config.yaml
arch: "conformer"
model: "self-supervised audio encoder (BEST-RQ)"
dataset: "short read English sentences (LibriTTS-R)"
train_examples: 26041
n_mels: 64
hop_length: 160
input: "mfcc"
win_length: 512
codebook_size: 256
mask_prob: 0.05
norm: "layernorm_no_bias"
hidden_act: "geglu"
mlp_ratio: 2.67
head_dim: 16
fused_qkv: false
qk_norm: false
inner_norm: false
drop_path: 0.15
subsampling: 4
layers: 6
width: 192
positions: "rope"
kernel_size: 31
init: "xavier_uniform"
residual_init: "none"
optimizer: "muon"
muon_scale: "spectral"
learning_rate: 0.033
momentum: 0.85
nesterov: true
orthogonalizer: "newton_schulz_5"
adamw_lr_other_params: 0.0015
max_grad_norm: 0.5
max_steps: 10500
batch_size: 64
epochs: 25.8
lr_schedule: "cosine"
final_lr_fraction: 0.01
warmup_steps: 520
weight_decay: 0.01
adamw_weight_decay_other_params: 0.05
Rows from block 3 of a small self-supervised audio encoder (BEST-RQ), named by matrix and row number. Rows with one number belong to one neuron. Each number is 128 + 24 x the weight over its row's rms, rounded and kept within 0 to 255. All counts start at 0. Numbers have three digits each.
After each neuron's rows are labels from the 100 clips, of 14976, where the neuron reaches its largest size: "strongest on" is what is common among them. Only what is clearly more common there than usual is listed. The data: short read English sentences (LibriTTS-R).
# gate: first MLP gate (model.blocks.3.ff1.gate.weight, 512x192), inputs 0-95
# fc1: first MLP up (model.blocks.3.ff1.fc1.weight, 512x192), inputs 0-95
# fc2: first MLP down (model.blocks.3.ff1.fc2.weight, 192x512, transposed), outputs 0-95

gate.349:185116127109109125100138127124114136133131179145109111134133116115117145068109125193120153150150108129141090084172117106134141131119111160128098109107132084137137130104147119112108139132099115107106135113154098175137136132098136121161106110163131106124146105094088144138170127143157104104
fc1.349:084113116118167139173112108139135145130130108114132148101135173131119086148142145070131114104098168109103160152100146131102118134127135107110153157144123168125111131148127132132130137114156149126161104140100166101138147133150124151072136123084134143139132141170141110126085104111150149166
fc2.349:139138113106090119133145149145172060117170147153101098101112146124114176135136140093120122117166138127100112136100140133121108147141133104102160148144128158073102128109133173097129104123174106138122165129112144127132162160126150128098144143155105120094087156161142120143111168081113106114
strongest on: voice: male

gate.47:122125127112114140149125137152107154097121102098164146147168132124121136094166133113145111137121137143149134135139114131108126089127124123101134134142155156128135112139076093162092124128092110153106098091117140147096103154119111121104131157113119116097099151136122139128150135120130122124
fc1.47:144141122153133145125122140157142160094112125110135159136147091123115130117161132112141114152126149121164113126136144124122111098127137119084161166151165168142141115139075099145130154132081116150136096087111121146084109159116101120111156149116094124104114150133117147116118104122111121132
fc2.47:113169061125113105125137113137112133106116072079131135133141135191127119084122121105115131143145112079121153146129116116141110104110164147132159121173119186134110124114134144131071130116152148134108149103140138127099120145155150157154129120142123158132099140153177120084104110130151073169
strongest on: voice: female

gate.279:135141148155142103118136121145165127141095105141121116163105125100142179103151142137154153116122161100097129112146132145091140120127072144159140102120099128125073101109099158099161135099118127120097132134125101180137150143130136165155138087179100168104103131141137144087125142135104127130
fc1.279:155148156140131102131141118148157131136086102133121092135120119109159167119124135120147171126137173093106120107136150136105142122119079108163154113120106121118089095109106155110151124088108124136090135137100105176147142144144131171170126078177102156096113120099119128095121140144095140148
fc2.279:117107170130136129144138139129093142127093133085130086146138080145092143063158138129129161132087162122107198134141159125136173113129119158072147112102082128123095108145116149126127120118160162126136151119152157131138092139136127084102148156154132155117134141113140111058132173175112148112
strongest on: the word "said"

gate.129:135147164142109143123137130087087144186115168130118128143147150137102097107135163145116072116116162115140113125170135123129128118119106156127084119132107151131158109127087140116108113116091171124065116122123148141156124174111096115167155141091119100108146151146132141103158110133166150110
fc1.129:139117140138098124087120062110080128130163135130145093055135136148128117147109143073148111156124100175146113154112136149135147105100125093118130140114077106118160114143132097062144111124163131145120141162114124118173138129127123140105149126129098118118108145137089099124101128142119140107
fc2.129:130130163142150097117146127157123131146132157180132123108136121117124080089094095127152148128125112164138144144113160121130124146103120122118152129124113107091158101145125136130133142145154120144069127135106094126138107114139140131143139117143122083146092146171148093151120107145145148116
strongest on: voice: male

gate.92:131170171079121128100138125073121139155110125141115084104142131124093133129097119122144130134105173138129130132127138145125150127115087119147108144147125146156111163136117148156099136130104195092096108162138123116094143125137155111149118130134084099136138126093123154072131123137093128148
fc1.92:114177170095135154105114127098124146148122122147132084115148114128093119103089143117146124127127152128121130103127145145136140111122066101153100160161141140159125155107097153155115137113122188093112099161143111107091115114146154113167119130136074100132138105107128155084118108127120138157
fc2.92:117119174123153125098110140096107132102150102109127098121150124126112115118105089121190136100160132123088118090102118160128149148109105109140135105145123127129064132144186152100141122107117132123126141103131148153136173127128146112137098099144100130086190146146142132107142129095145111161
strongest on: the word "the"

gate.105:125141089158119134163166095055128121129118128136097097157136150096165106111149109106114119129123143133178143121153111113131106156123131132147125106123126108123139097119128092152097159121094096103130110133176129142129122150128119149099139133130136152131132119081138137120128153120098138137
fc1.105:131131165120131118134087133195128139139165121095155185084121102164130102138088145168156126125147116163088121130112148154117126110125138122114135145150131127156149168138121174115140114126165148152127132118091111101111123124115136109160116147129147096121119159139101115152124107132148136111
fc2.105:137149119130140096130153151126124138157169133139163068083151092125126160175113152183131127091102071117126116143163133086127126106111137096130135138149124095092134174185117120109161125105119141101102189130151140134141140138111133163128136149126123139113137117111133101133136137151109125163
strongest on: voice: female

gate.217:119106116152190131131154151111109145136116138148123135133146122141144137109112134141085141141142155135170122099123170158138105129127125113120108096117135130158103110113141101110145092109159120128115121082125107186097096121145128118189125131094108140138094130119168090053150099149106099114
fc1.217:124088118125155120103140158112114155110144130159140131129175124102147163113107139128092131134147142125142105121134168133155107114110119117084152128091163118128152115133160109101112122121150129147131137082152100177102084102099117134168138130076109124122123141155148122061166093137096123122
fc2.217:121090151108175160131089104101070104146078103147162098140130079086137141143106163124113135110116149175117133128109134138131122140133132141118122135108139135138155136140117086114100143103118133152093126100134102198143125129137098081155096138104122135123132144127137137122149149162091119123
strongest on: voice: male; the word "a"; the word "was"

gate.442:178082115098114122111133123113117128159117115079139151115138133133107118152147116100071161144142090154133120151131153070085118129125153122110175143133144119145118165163159137123093150113109110123127149124190148083193135140134115112124112125081091081126122088085093177163104118142130132119
fc1.442:085161148184134153133132125137147133098137137144117101148118114134136128090128132145176115104130161118129135102109107176170149123128103130151087111129101135109134083092093131145179130156135143140142082148075090184089117103117146134126125125182179181117140168176151087083147135121124121147
fc2.442:103098065177162124120126084141145108143108153151139123127144111093154156133114109150087124142092147102103132114128140180126159104108147114120124141123111101114139089113124133170120120148100079115157147121146121127131133104156072099106149073110114187115181155097143145137132160093144139190
strongest on: the word "i"

gate.283:125158150130139146103095145112121128111125127138166131130167135140143157215160121098121099096064139130085091089122118154112101096086100158141175114144135100119122140130151122120140093133111150121100171116128092136095126122131103139139108125137126165111147112128150151163125115167144140119
fc1.283:111130132114142149114076128128116083130133152154111145136135148113155140187185127079138105146087146158075092139057129164136162096092082132197141142147125153167132105140108140102132124168129143105095134093126124130122125123139137156148111119112096157128144126152096145148135137162176167104
fc2.283:135148115111173120122087163108109133158096146129126090115153133122189155121159168128163128128114082136109114088115140119133149161141084146103137132139116153092090130130177130122128138127121101106109148091143126125126098124145058164107097106108121146136164118164138150186082148156152105132
strongest on: voice: female

gate.441:127126101157115139108123110140116144153141142181103119106133114104138132122118157109155148132157133125108118104102111146126123142107128107144098089125109134147145150133146152107138162140095168147122151189135126145154131090105108149151079091136113139078119093109128060164133107151169140142
fc1.441:116136122087124119137119153099141131113123098088142144154149151161141138128153095161101103115110114139131121146162128107139128139151135149122166169122134124112096125136126118129109110133162097104132104064127133107110119150154128128112172180121154117178133178164134190093123151121070110119
fc2.441:120165096103109125120133113072165084107123122083112100143115123127123143123151155124109154149068117112117123148125162064117124127122151107093137136145127139150113165090122145120113115071115159118149139148105115116123139165128160137145138121174131128154148148139115143145117160122088151135
strongest on: voice: female

gate.274:150116092150159095116114127131120111108097092150130092092120118115071154086152121152126105168135129141169140127146113105109140173091125119163136141152184154164120084126119104143112148108141112096145157116135081142152122113122116144126173101147128170174128113096100158151142127129163104140
fc1.274:144114181143116146114141101098147126174124147108132180142116105170183090188116116121133148093124158148097106140165151151149137091134107124104099145121074107129090178116114137115133106139111128167114130129106167118122151129131128116101074128103136104086164142172124108119127136133121137116
fc2.274:127091127138112137156143151158117132130152139159117163089122131131160128124134146122139135120124146133136097090114179187160162139137109088129126146116063126074117182106159127106142112112157151095129103117129151092117116128174075152105133118136115092120172086127130024140117139091104148125
strongest on: voice: female

gate.21:126141137152084156150100081067131118117150148112177118170117136094141104187163153166152156145133097068130150132152137106118149107119114150091137117143111134105155150127135117125132101079118117168150113152125084103135150124131106129102127117116091130127157148106136147097151112093149132120
fc1.21:120112133081155087095173177175120139124099101152097135091133126155129150079101125095113102124097162161163099129112130173134096161149124118147116130136150130159103123136111146118131135179136142101101149079112158152124101123111146127152139123107150123129106116147130123154109139149112133145
fc2.21:111118136139143127150135161120154080151132075137132152082134120106152128100138154149139145144068088153129129117142141157128154138121110130129122124125143189174136187125175131127092161106104120138106142096081140146151111129127115111135107172096072164063129119143128108194124124134144092140
strongest on: voice: male

gate.84:115162168134135143167089109130139119126113136158100088112100123138103141101086160125139125097158124115076115125101115102107154139118115124136112083146120138137092110173139106132083113123093158138130142124134130143117113163142126120132122138098135123107121153121145091107126140152115122137
fc1.84:114170192131135163169083126123144124143102126140110081107129137144114158096081168107178126088146142117103124131100109129091168145115124114133112064148125147138097134157150096144100120106104155145105132156109121148107137152139114122131133145090124120090129170147126092103129135149122116137
fc2.84:122126133112125133120094157107136150134149119115137108124107119097091134119105070126163137120179103168090125095109137165111145134137122130138156121158102111133119151125152125105123130103107148097108141136106146157073145154148139116147139083107114114094137130153149106116105107124105135139
strongest on: the word "the"

gate.493:098126192132113115130131140145163155104110128140114099107157118163097108140062107097155119133175157104105106144140137155124151108111148100118123155179125131133102122127156125110096104137130188102115141149104145113074106136136126132140109123125100124102100149119139122112125097144123138138
fc1.493:142116067116148118134134103117101100124146110127146128150109122092158146107190147159099140130089090161148153129109126113134100155133108148111119125079119147130159138135112150159155138120130081171142124117150116144180136141122124131116139142131153150154126100134117129151137163107135120122
fc2.493:157147077141146143161165124120133107147132133161121139147122152136177156156154153121047118120117137132173134166147122114157073146127138152109169128102166116121146164116100097130128146153168122136093147143130101092147115155126112127121121174109149104141150071091131135142124136157110129137
strongest on: the word "the"

gate.491:079115132107164103124118105078092151133136105165130113119162144106140128139088069124128082106130094155121118103130119126167114146122122124125121151103123100174175113113119146105152117137112140126151160137119136137153150116111124132154143081122126115108112152119116125141138112131110123096
fc1.491:118104115136149100119113120096087149134119111162137136125148131116131115151107113141160116113140081148118116121150135111144109156114118118100125152119133121173197089121138138111150143136100146120140152147101125135143151134099147177168159075128127130092122155116130094148152098120106142101
fc2.491:136153177109135067137139129130128132124118121159128085123133134124159128085077116158132124137111108157128123139150095122101147165153133160113141122081120107110164118134117127139152167159162142137107092158107134157125132129167105077136129112145123135115128166115126097175159101136083111128
strongest on: voice: male

gate.291:094148123134119144113089174141189126155138138163088117139124129166125143125134127122148153124114131139080171138130168142117123060143135126103146106133084129185079125150086109081138160109100154158126155097102089135153149134116130130120143124158137120110137142114132116118126135113135119105
fc1.291:110101099127147130161140123110115093104146154127160135078130096136128124120115148120126076144123077135095159113153108089107143150118136162155112160099137112151137144125158097146111113132149107138139127139124151152140085134124153110100134195115131074172113110183124124157129134103169105158
fc2.291:102150111169157136149110131095121127135112129128105134137164133120120152145095135124176108145183133152136138086130105128134112160076137089149142138130121117190128083138095151166131126148112079172120145149154103124138166137072154156151162125120124104150117087177147145178116135133118129119
strongest on: the word "said"

gate.6:173170095137127153137115160106122100175145121183139098173124159117093147113151091103119133127069119120125120149130108138105132111127092136094120097130115134155128132107147130144178130150151114099122117137149140121162132093112117112136121165136146128121089122160126098124103100148129164126
fc1.6:171182093141134163149125164083109129154134151141080125159142148116105141115181126103136137135072129125122115150123110131129115110128113120111112091141110128154147111119158111148192124135129132112139138126147147143183147110125129112114126159151111125118091100161116108111125126141109171125
fc2.6:202096045153137157122132164145139101132116161151124168152104114130109122103165105144162136155125142108111101141112124138165116117100100107107097123115125132128104159150176148146140103124136108125137079119109126125124126151152081152115116159095119128144112108128108114127135096127077144138
strongest on: voice: female

gate.438:128139117133083165152094096125089097134144135133158138070147145060148163143119098115112133157106161100127089117134094125150129112106149130109162122125149124100142149096115105116132159136176094136142110126139170124117145174137132120150095165132101125122152105138111166149108111113136119118
fc1.438:086124158081150089114117126143121130134126112133134123184130110159139118127153164158126099077093149122112121108130123137123148149147110145117082133124110094140098112147127162133081156111065151119099148166134096128164117112144095128110162130142127100140144138115153113123152136090115120136
fc2.438:101127107090110120165080170155119159130132126168121168120131125135134129110119131144094099109102161099080133118137136121149168130121118143117157156141142111115131149111134148088114097126132143096113107155160124102091107122135163080151146133161126118098128161090133108125163110114122157123
strongest on: voice: female