Weights of a small self-supervised audio encoder (BEST-RQ).
Model: 5.34M parameters, activation geglu.
Training: 10500 steps, batches of 64.
Data: trained on short read English sentences (LibriTTS-R), 26041 training examples, 25.8 epochs.
Rows from block 3 of a small self-supervised audio encoder (BEST-RQ), named by matrix and row number. Rows with one number belong to one neuron. Each number is 128 + 32 x the weight over its row's rms, rounded and kept within 0 to 255. All counts start at 0. Numbers have three digits each.
After each neuron's rows are labels from the 100 clips, of 14976, where the neuron reaches its largest size: "strongest on" is what is common among them. Only what is clearly more common there than usual is listed. The data: short read English sentences (LibriTTS-R).
# gate: first MLP gate (model.blocks.3.ff1.gate.weight, 512x192), inputs 0-95
# fc1: first MLP up (model.blocks.3.ff1.fc1.weight, 512x192), inputs 0-95
# fc2: first MLP down (model.blocks.3.ff1.fc2.weight, 192x512, transposed), outputs 0-95

gate.416:096174144123152093109107182088113165154140151083102121046124130105080199093144106128135086112158131123078126131077136114105169158116095116068098099135154191198108165114113139112055111138134106131147103137134180170177129181126081098166143134084134123145125094158167137105147152152115115108
fc1.416:112060084134087142132177104160126131120128099156110136173140141140191063160107110150110137133101146129161147140162115144125077095160152091158136156142116064082172102106182131110196127089135136150116134095135129116096147044149156158101131164172118160104156173075096144181148104173160135132
fc2.416:119038138089141143176170136163154117117089114136125133106123137100158131107122210160115093165106178122142095184126156097173085130175198109124142118132173137113149097115055121141156106172146106156143056090165058103147102084106099177123138169188200126165123155093104067147130106114138115126
strongest on: the word "the"

gate.12:162126174131141141156113136146092072111104177192140109102099123153134100203076124050155068184124078177199174104109107135121113137120133120102118053098135079151161152123117085113078113157105138127099092048156113124107097114135126129127091115137136178083046153121153160135104119099145148118
fc1.12:068130111131093159115171130109155138177118108147117152177131112134106165029142141218125190098158163081094105113132092103122167130111141114169122160180137156078093085117159126125169126112162132089122152156122106143157166089174123120106146147109113114120197154138106075120099125131137122135
fc2.12:071146115114138159114092138112091140162167072154103163098133160109139153117139089061180202149156143139108073119165129111145141118138109106193125083088104123133154095191052141112207163122154130123150131119087118167122178091154098131104132173140105145094110134126129151123160115119092073185
strongest on: voice: male

gate.466:104096122096177116079104146054161113127105068166133109216099149124163117154139135141125131141156111054116173091143107167135148130080116140107149138105086168152143109118104128126097065114092152133148131129090107098162181144127177162071090128215125069154144123168163121095183097142097079112
fc1.466:117081129071162116096122110070151115134117109165113116219095113103176108161103157112110133157139108083119177082149123127154136125075125117111132152112063171153175161143097131149097092135068140124161106146124125107150164133166166165088089147185136080137122114170172154079170153160108096131
fc2.466:138144096118106132224137115120154169160097127176119077113132085121146114150117156145142137079179114025112108063131117195162107168169159117151113197156083116129100059162116141142166100140165137170147139141136119117175165147092144107085140062216141157133119149089094114073147135102123111171
strongest on: voice: male

gate.35:178148091100147124120115136101099119139113158158125121107198185171120125159147120128150105146114154137169058152114071082095140131094131180135112134085147209096116092091140127086145111144107132107150148073089108128121135071130101160124130140076106126090120121118123184128094163156166120203
fc1.35:143155120172179110130108150110147126187057134127131147107163131128110133148131068096138135173126128138157123195093077086137141170122125170105094124129164150132092089093139108113129090187128131158133098128122089109098159124095152141139147102120102130132115135064072201133079171160130121139
fc2.35:239078171167127145087095125088134112082152063139119091172150105099116126137124144116161172168160156116054169189101143162137148118092094170108088098142157109146158096089085163164088151107136165111134099084065169151112107144069114091120145143146134155167127117099156204088096147108132145184
strongest on: voice: female

gate.269:173108107095171113172101140085130171036108162162068160144160098188144152110104072191083171167100132102086147132101085089176081108158109168150161149172087163160143131138159109102110124175112081114208140086140071122151137114147127181049140093133130131134130075152138136146183147115105122175
fc1.269:166068100094147091134108110127151106096062139144116158177134122193112127071095053140093123149090145117087148092174103104131131078127139164130150122150112146183185096092192104112114097194081088180250118121114067105093128127179132113050113110121141125119115108123158156179176106104126120155
fc2.269:097120144126108117223071168129096174077128057118139084201135148119114116139091137155075132127109118062203094071163168141127113140166068134162139164179113167184138126135152087065102113113146187106116117107092166106163174125128167144103111140089158149131162113175132129151156136110074090136
strongest on: voice: female

gate.313:149111134143108074117151083114085120107103122059111080129152182077137131153101135116200074118096173148169169102139154115200128116084113117119154085136183174144122154080089082119137101165118168093133173158165163062131111136105147177106077180132112119144193124161131147171150144121119142097
fc1.313:166152166091107092155099135199103114114133169181051173147100127089165066087073060112131185150112100173127136163086100182088063107114111091132111105116097058121174170159133116119099166080167151114088153189109155159151061147132132121152137143144125140167140101179101168149151094150154183134
fc2.313:111142122104106156083122105104151186130137087143150081170095138146133158152161095172059169114155080119176146161107084117127128103083151172177077107109150154133143136179152148171122104175118128062063086093157176149095181168160087112146095118147078151179159184138146134112111158155157085104
strongest on: voice: female

gate.164:177121171159115124141131146080141182120124114183180147131154153129110142114165156159179121120153136161123154154132094104178120152128125144150160119060145099028098203197100162088176173162112144106161135085200144144109080110110173122118106116120086108110126163112124127154133118152144079165
fc1.164:129143096100141135081134126145119070109107164073134116144113091108120086115086081121112127128111109064134150116119166107098131106140088114072115115191076163214164063092155129166109108110170127165091184177060130130141142147163103168144136160109160119190119158140116141135126114110149178074
fc2.164:102117089152094127110160080117169100155176128115152129156167144132132091119125147140133147191132111132155117120151058115167237106154174091117117177124104104111140168199179149168087142098074041116109117151191182127088086118108111126114075096125140124145063151104142085046097082153141134118
strongest on: voice: female

gate.248:173116097108161152082128093092109186154120138141190149136178134147141133082151125147146138184160104153181141112134139121126118132116066159094103126084137152178163118097190051101143110147122112102076083119131134124110156158150080110094145111165119143099104145166152096054119190096114190095
fc1.248:095148155117134088174151143187173081139118120147062108073096122077106127150115151107081157044122145121063104130112079141137150124121180095159163112136080106068129105137100183126127132120173136142194155133162105132149114076128141149131097180072148154135176116096113136170121106165116055159
fc2.248:156150172138109106171118150159143159114134141124154101097083129090114129149161078136157108178098127103091105144094106153073136121090153150100135130104146127107128175116220150088114085193146151081175150117067122084112148130096124180125118155108130128149133072182094141184128116132152123150
strongest on: voice: male

gate.456:145109122129177196144159139169094120082093113118161125114106130139208076089128131110196158146117091092153088137167090113117124098160130120117125104138087141135132106081092146160132190149087186127168148139089149174114065152083159143083140138144118102177160109137110126163141088106105158102
fc1.456:113147100189134107177172175222073115025123120113212160162156150115138141123136143145202102123074104138126126098123097132128121090123092130142108103110121164141154085133144104080146136164099168124095092145122128148153119122190130147086149159138151176162127138097089126139150084142120118092
fc2.456:117181162113076141077096078090081169150105175181149083164106118105141112129207166157086086113161076155099153154115123121140109157103171126073062103136112161082121094073119159075139142112143127108047180112139123092129142131164123135092158099087146165131097150145073110187181147098119096129
strongest on: voice: female

gate.383:099148186092102218112107128138181109114140095135192129121133106199142141130101158125115149121126138148153068144069215170103198111080124127139156103138159182113117160090098188177133103138133055106076121131160132167095126111145089143156111131111147148136172202123119140126182173129059122135
fc1.383:078136183087110190138115148142177123142166077139164156136112103198146145119125143130104149099152127142140045120063182161121184117075109129135152114117142185095117166079162170206158096133139045093072127120170134157093135093133089133152146148126130132146164182109091146115164179119087143159
fc2.383:106117173154117145134148060157141154134148111085144163184142107112165148139184150182118148121131092136133118151145141168154186145142137148140127123161127133128118148133116145203078092121118146128077126100131095188146148159130142184080080143060126158126122123109113067129171140132093099154
strongest on: voice: female

gate.314:143118091052155135172131094156135154166123148137133064106163122128069158173126135080126139186145090100111193113131119128123134172111119097196078092121184119103167144096112108152185136123108062151161197147154165105115057130117109143144136124121115101142170120144092077186095125158130122083
fc1.314:145120115103167132156103084142154151149119158134130084086151083125085132185090126051117150167172088079119169110117118126109127181094112074183079103132159142120151143051122119164165162128110096122158200166135128120117107131117101130153139107157100100159151124130104055198089118151093095075
fc2.314:155139086135155118114180144129137084139122004130065120137215133138060102139142156081133120139111111159149095115118134123173156106125112172121085148107104132125142074140089130171184142095080083164097134132119133121162098160072168117122123129120121134154129148099196195116119076141105122161
strongest on: voice: female

gate.63:115127054094122099219137138186152099070117171171135105028137119080116144078153145098143107085065096177144110121100146165162172109102099118139088151146209161078071130133095141105145122140162148126151109155162161124090109162156083115078131176143126117089143155123170146127150125122169120099
fc1.63:171125133172074188149092104130115126153175108107168155212146145115126109133107069131068118139189135123143126139083131122101098158120132158134131099097076144143186127116150154183124134102120125180117044072121069087089109171105204096149185087110155130151098139136080152086101148110083098131
fc2.63:159070108095165089146123131082128093155132088098119169126089174121097082096118132160119116129182097130143126129159103158081201169166192124086101140155177116159145118129173141132072111113172150184152150079159146133129157121153190089135160109070136149174142147133067084050141151159090136129
strongest on: voice: female

gate.179:092103104107068115138151112126104083104129193124201081114098112092193124122169139115146213180139140197099125091095149174094095138089104105163117135161124172132146174178147123076158136165123125122083184069166110124130136099180070166085123186102103128089102099138170103127150155181156088148
fc1.179:122056121126171067221100128116090041127118046119089102157132102124119118093127128135087223166193113180130146115169156135076150132161118096167105141146146154184106153117116140107083132100161100150126081114169153129133102090119139145148184132091137119126142093162128151105145175151096088145
fc2.179:087103141125145100123124080127128085122156081183156100148144054074151138093146164086113131104144185086186166152157125103124135106080112142123058050096161069148183103160122180124088148121118099154163134151095133130115134217098120192177215135115136174105147182138057104107130104118122103174
strongest on: voice: male

gate.492:131092166184163197161118142115154129124134081173080101157143121134141150135130130121157128055136105135161090129105137172027172134104110124140145196171143128112077105089118181134109123097088160108092140169067148129163138156087120131178163039170136084084124104125126111126097124160149069126
fc1.492:133084160159149193140136152108140131099121091184079110146117133165155139130142130131174137072135119137147101131114145192025161133103125108143152180157150129128079073089111166121100125111088161082116117159073146132169122150098160133168168044144139093099096097130142089112111125156160084097
fc2.492:093084130182114165157151141086142081109060118109111112078212060151159144135058142090161192122183103165067186081149118168068137111162134129179123142101165114098134083136143152125175111125103154109175185117173179116176156163170103120150093135166092095072094083120195139113098106130108123136
strongest on: voice: female

gate.174:074101087136115103125104134121143128111153142112124122109152166078199119164156129131163118117170200114126161101117168117155107112116121149151178158099115086174132181097082106107140131114105166111066096090105044111142123180097108107131106159111089122168126099181134137154146129198141128058
fc1.174:194137142133146153166138124149110135148153073122142132154120113157069158094082141130068120155081069157131090157149137114094141139132126107105075130150155139092133119152128153121140148143135080145205168133136218157098112090144136157149152128168173133120137163088135126081114109040120117198
fc2.174:135125129099087169109120097099124143128114065177133115147173082152121169135105157169108134176129096137129127214129177149125086219166107165148127117119156203082127128069141097112097099128072168139149158120091152103128152116127178162097150122104121113108069164158057121093061145119098154189
strongest on: voice: female

gate.97:125095119172123164125105135123076156138065131125050121174149151161175104154153143131109139143094110121123148140147133182119124103117108145088137108205158176185163161141071071165043093199117094165110102112159099147165120142140108142169118133159092095094145112142188165140130169172102131120
fc1.97:105096065061172147085170101055144129137129103113120131187123119072077116180127152165102146107153178093134085099179139113146175103173117153164109072106129145056124120151171166106118114110079124123120157117104136129168124102120154178150082157173146169162228144103109129084152177116096136093
fc2.97:155173092115110160163096157124149128145152099080107171145163100101149121180091132104147102127142152046154104085114124136049176119111098137181089059133153092139156126140096094159120135094133111160155142089147137160179157106088088172116072117181188171132154123066136130120157105129102132144
strongest on: voice: female

gate.380:116150136118056095189132198084132079121154131139130162107112128186120115121127070138111100147053152124145126115123097062121070159176176127123147129070110124232142129123092127141128123110094096073103127118072111194081130161120154115119103156107163125129139106142184191134161127167138115128
fc1.380:136143125087064117166126150085101100106157146105143166118136134180107120133140037149115107155054124119160145103094103092126076149180152134101149167085110094188128121129056124104143115102072108050078112156089140196107128174106151139148105126123165146125145105164176178120139133148153150116
fc2.380:103137102140144102165132174165128099115141116135164167197117116172159143154173118193113142143102156175189085112159096171123086143111111075135120108121153162132113120095073150115117079084097108105131144129137108108061145136102115102194122137186098019137185131106184164164145130166077105156
strongest on: voice: female

gate.204:105110113098151108137095089077165076165092117143158132157112120131129105148183174113113150116100105087173120065114090167064165118133060166169132088100154188067130134161106167144068114144084173132140180127145160107109130183109145105130077132119124101116144144111110244111107116162154176119
fc1.204:138157167145116143142159194196094170122171161129158088097137086120132132050103113124087114156136150128124166146120201117144072168146182154112161151144091081168155108161095066105127146116147076166166126167090082157170160120166155110072170085131128148149072137131163044148095099136136118139
fc2.204:068131118177122092132132145127090137126145152139077111094154175144130135087109081175119080129102134127105160171083129130128091116176133117104182172107133108182156166131168141108133144135098163192115052135087122100080166093108116127130175140120122062106099179168127096131140141172111099121
strongest on: voice: female

gate.360:115103076097224153105119147085111158092121146173168151118159181151157176158163124123125137136160140221151059143132133124144146112114133151193116099088134139089171099136137148140157148095071099082102139152132110159127115077139144120128071147123109114160142149085082099161109190138203110092
fc1.360:146156165151063138164119126163128100169125143096086131122075040101110095083088109172125120121113150038116185148118135132108092122132125121066122155152129112152080152123143090117107076171200155194144112113112150089144136190128103104124176121117148159112119112127159150088147077087039118139
fc2.360:115137149152105089111129177134091135132136161136120148140031123103046078127065103127143164135149077096108153096155125157122116106167104110138176090127140159182080180150149136137103125147113145174204114134124138106115142151105146091130177111170108096139105102144152100090144107088057174079
strongest on: voice: female

gate.367:161055160117134131151155138115138150098095137117145167110159120138166122105087088168101139120148112169122105127103084143134093144116092141124184127128159141138131170117104076163147136133105192146085117083141134187175053170064078113168164101096151093083115133142120134186091097178192129062
fc1.367:156060161107121141146154146145159126103114138143136165125181088151165133109105086146117153108133153169147109128094099153104105128132085131125163133099153153176125164101126087149125131127080181135095139071149144158153080162093079106158181107132142111089120140134111140184108098165183135041
fc2.367:167120115117163164121146116170116187084061115126114138095147140162078140052150154188180117106147129168175115164140070154205106066090070111110156158152145137143122149183150146138135159138119099116096092105119134090155153146083084167140096173138109109080122108099134114119117093127190121097
strongest on: voice: female

gate.282:119140138143095111119114151080112119122120139115139108086175190140182122153140131092151138157105135098176130162176115116160082109066175126130125131133105131165079144072087090153142080142104150196108130091138131083128109133096163112187122113127073059187098063085138184111165125155104133142
fc1.282:056128086073129128123098099144106156090149159118138145086116077089117148105140109148043090048135172068135133123101124149173174128128140172164075124126168117093156130089084153041158150136090156132097090132131129158142181131139109161172197167176162090103165160172125081094087106116144124140
fc2.282:078172076151140123144171100130132149056154134146122160124116094091117187154158127187154136111127196151105080086092112123149167122073115162200126137133139117113166147091118138082154103127127139194123107117082108158172122101098064163123139082150164182091164141126150143136130105124145132098
strongest on: voice: female

gate.90:151109103059131102113121114135039149146187120141168139177066109150126066149139134137124156175112115209126185131132155112177111148072177173113171088118145149205134116158184161080129081141154113114052124169156183151118164124120128145104142119120158136143093153089134118157154086118122134152
fc1.90:120132147168121156162100156113214102114104151108103087046170123090155189110104119134153091118166107051135075123122112116100129112167102102150068167129118118064178141159065101158085211129109147149181134067105068123143144125122110139162141138140113124131174086149118177119069167123112121166
fc2.90:092135102181154186169120155123168124120118107122096066120121138154087079055106116154154111100081132068188145116143114148124138133120084159135112182137112141155122108085166121140152100104155126111171165086131181095134133139165109051099085077091132163101126125045111160144146146171155172112
strongest on: voice: male

gate.452:098162087090115140155104133104117133109100181141133150111139175140092123096144108158114150170054148095144135171132086110130128146115119111121141167089146122112102113097111103118145090122122114089154118078148128132100138089133078114115174165113126080137104084124071106120119143099182090151
fc1.452:124117149166091134149180097151203120149168086172108099119134124131130179202071144098134130064210097156116126111086173149088150106138099152131167133136129149117141140150106130136133136129140139143123129147130149108119127126076146142116120122152098123162173146103169167147164125094102133133
fc2.452:094107136175129075083143130171173179142132152085123035101126134151161079193083151069161123097152132128139138184153146178077137140166149147120170109143123083084117099126091175112107149155154151161131189110115140099148196127087143122193112129158139106081146177077131196126142097147109129146
strongest on: voice: female

gate.440:151133131097108102124094070166136169169135155141110137136048110129159145079177153147160171118113147125104145132087122127103178053125131143126143163139145138094135128109160101187140117099078111149117100148141137124149104138101082149133083133095092122164099164101123189155107146114126086167
fc1.440:111141155156089156084092121168120135162182196046204131115058065119190112150218117160108165119098140169093177167118158127164112140088119157185090116112137126140129150080186095162128162120107090103125144100115105135150106110164128091106118096121107095151053112105144175195075129157107149119
fc2.440:068151159074165150072106101142170177148192162070063106145180133168086120136126102129111155123134132093113099141075131114122155112118133132091141121115151114176140181134172154165083108143078174136088179136119176129112121058076158148145141129157101057168146087084131109107083136103135111117
strongest on: voice: female

gate.455:138135162090143070154104103141115103143095076145113110103147074111082103200168117134111140155175063066191167097134085099154115155087102162161131142140197153095157170124117179093179115133109115141115190077114137145126109103133117153201102161153111111131118091174155133088150103155125140127
fc1.455:165185147083169088177113126134119093169057096124190121140085122090080128192169117132125128123120051083159186136157107084108140159099104103139084136096198121131125161137149180136122113097121126142106124065096140181113113128126144150191095142176141113121157122184187141104118064178116143116
fc2.455:170209069113137066163149163085159141161132075144127160193147098129071100158116187112106105152142126137111090085157122126113160148160161161109066108161139151116155101080154138113153111113064116195144135137140089131083099136138164154112074155119091130134155135108166161145132088111129127171
strongest on: voice: female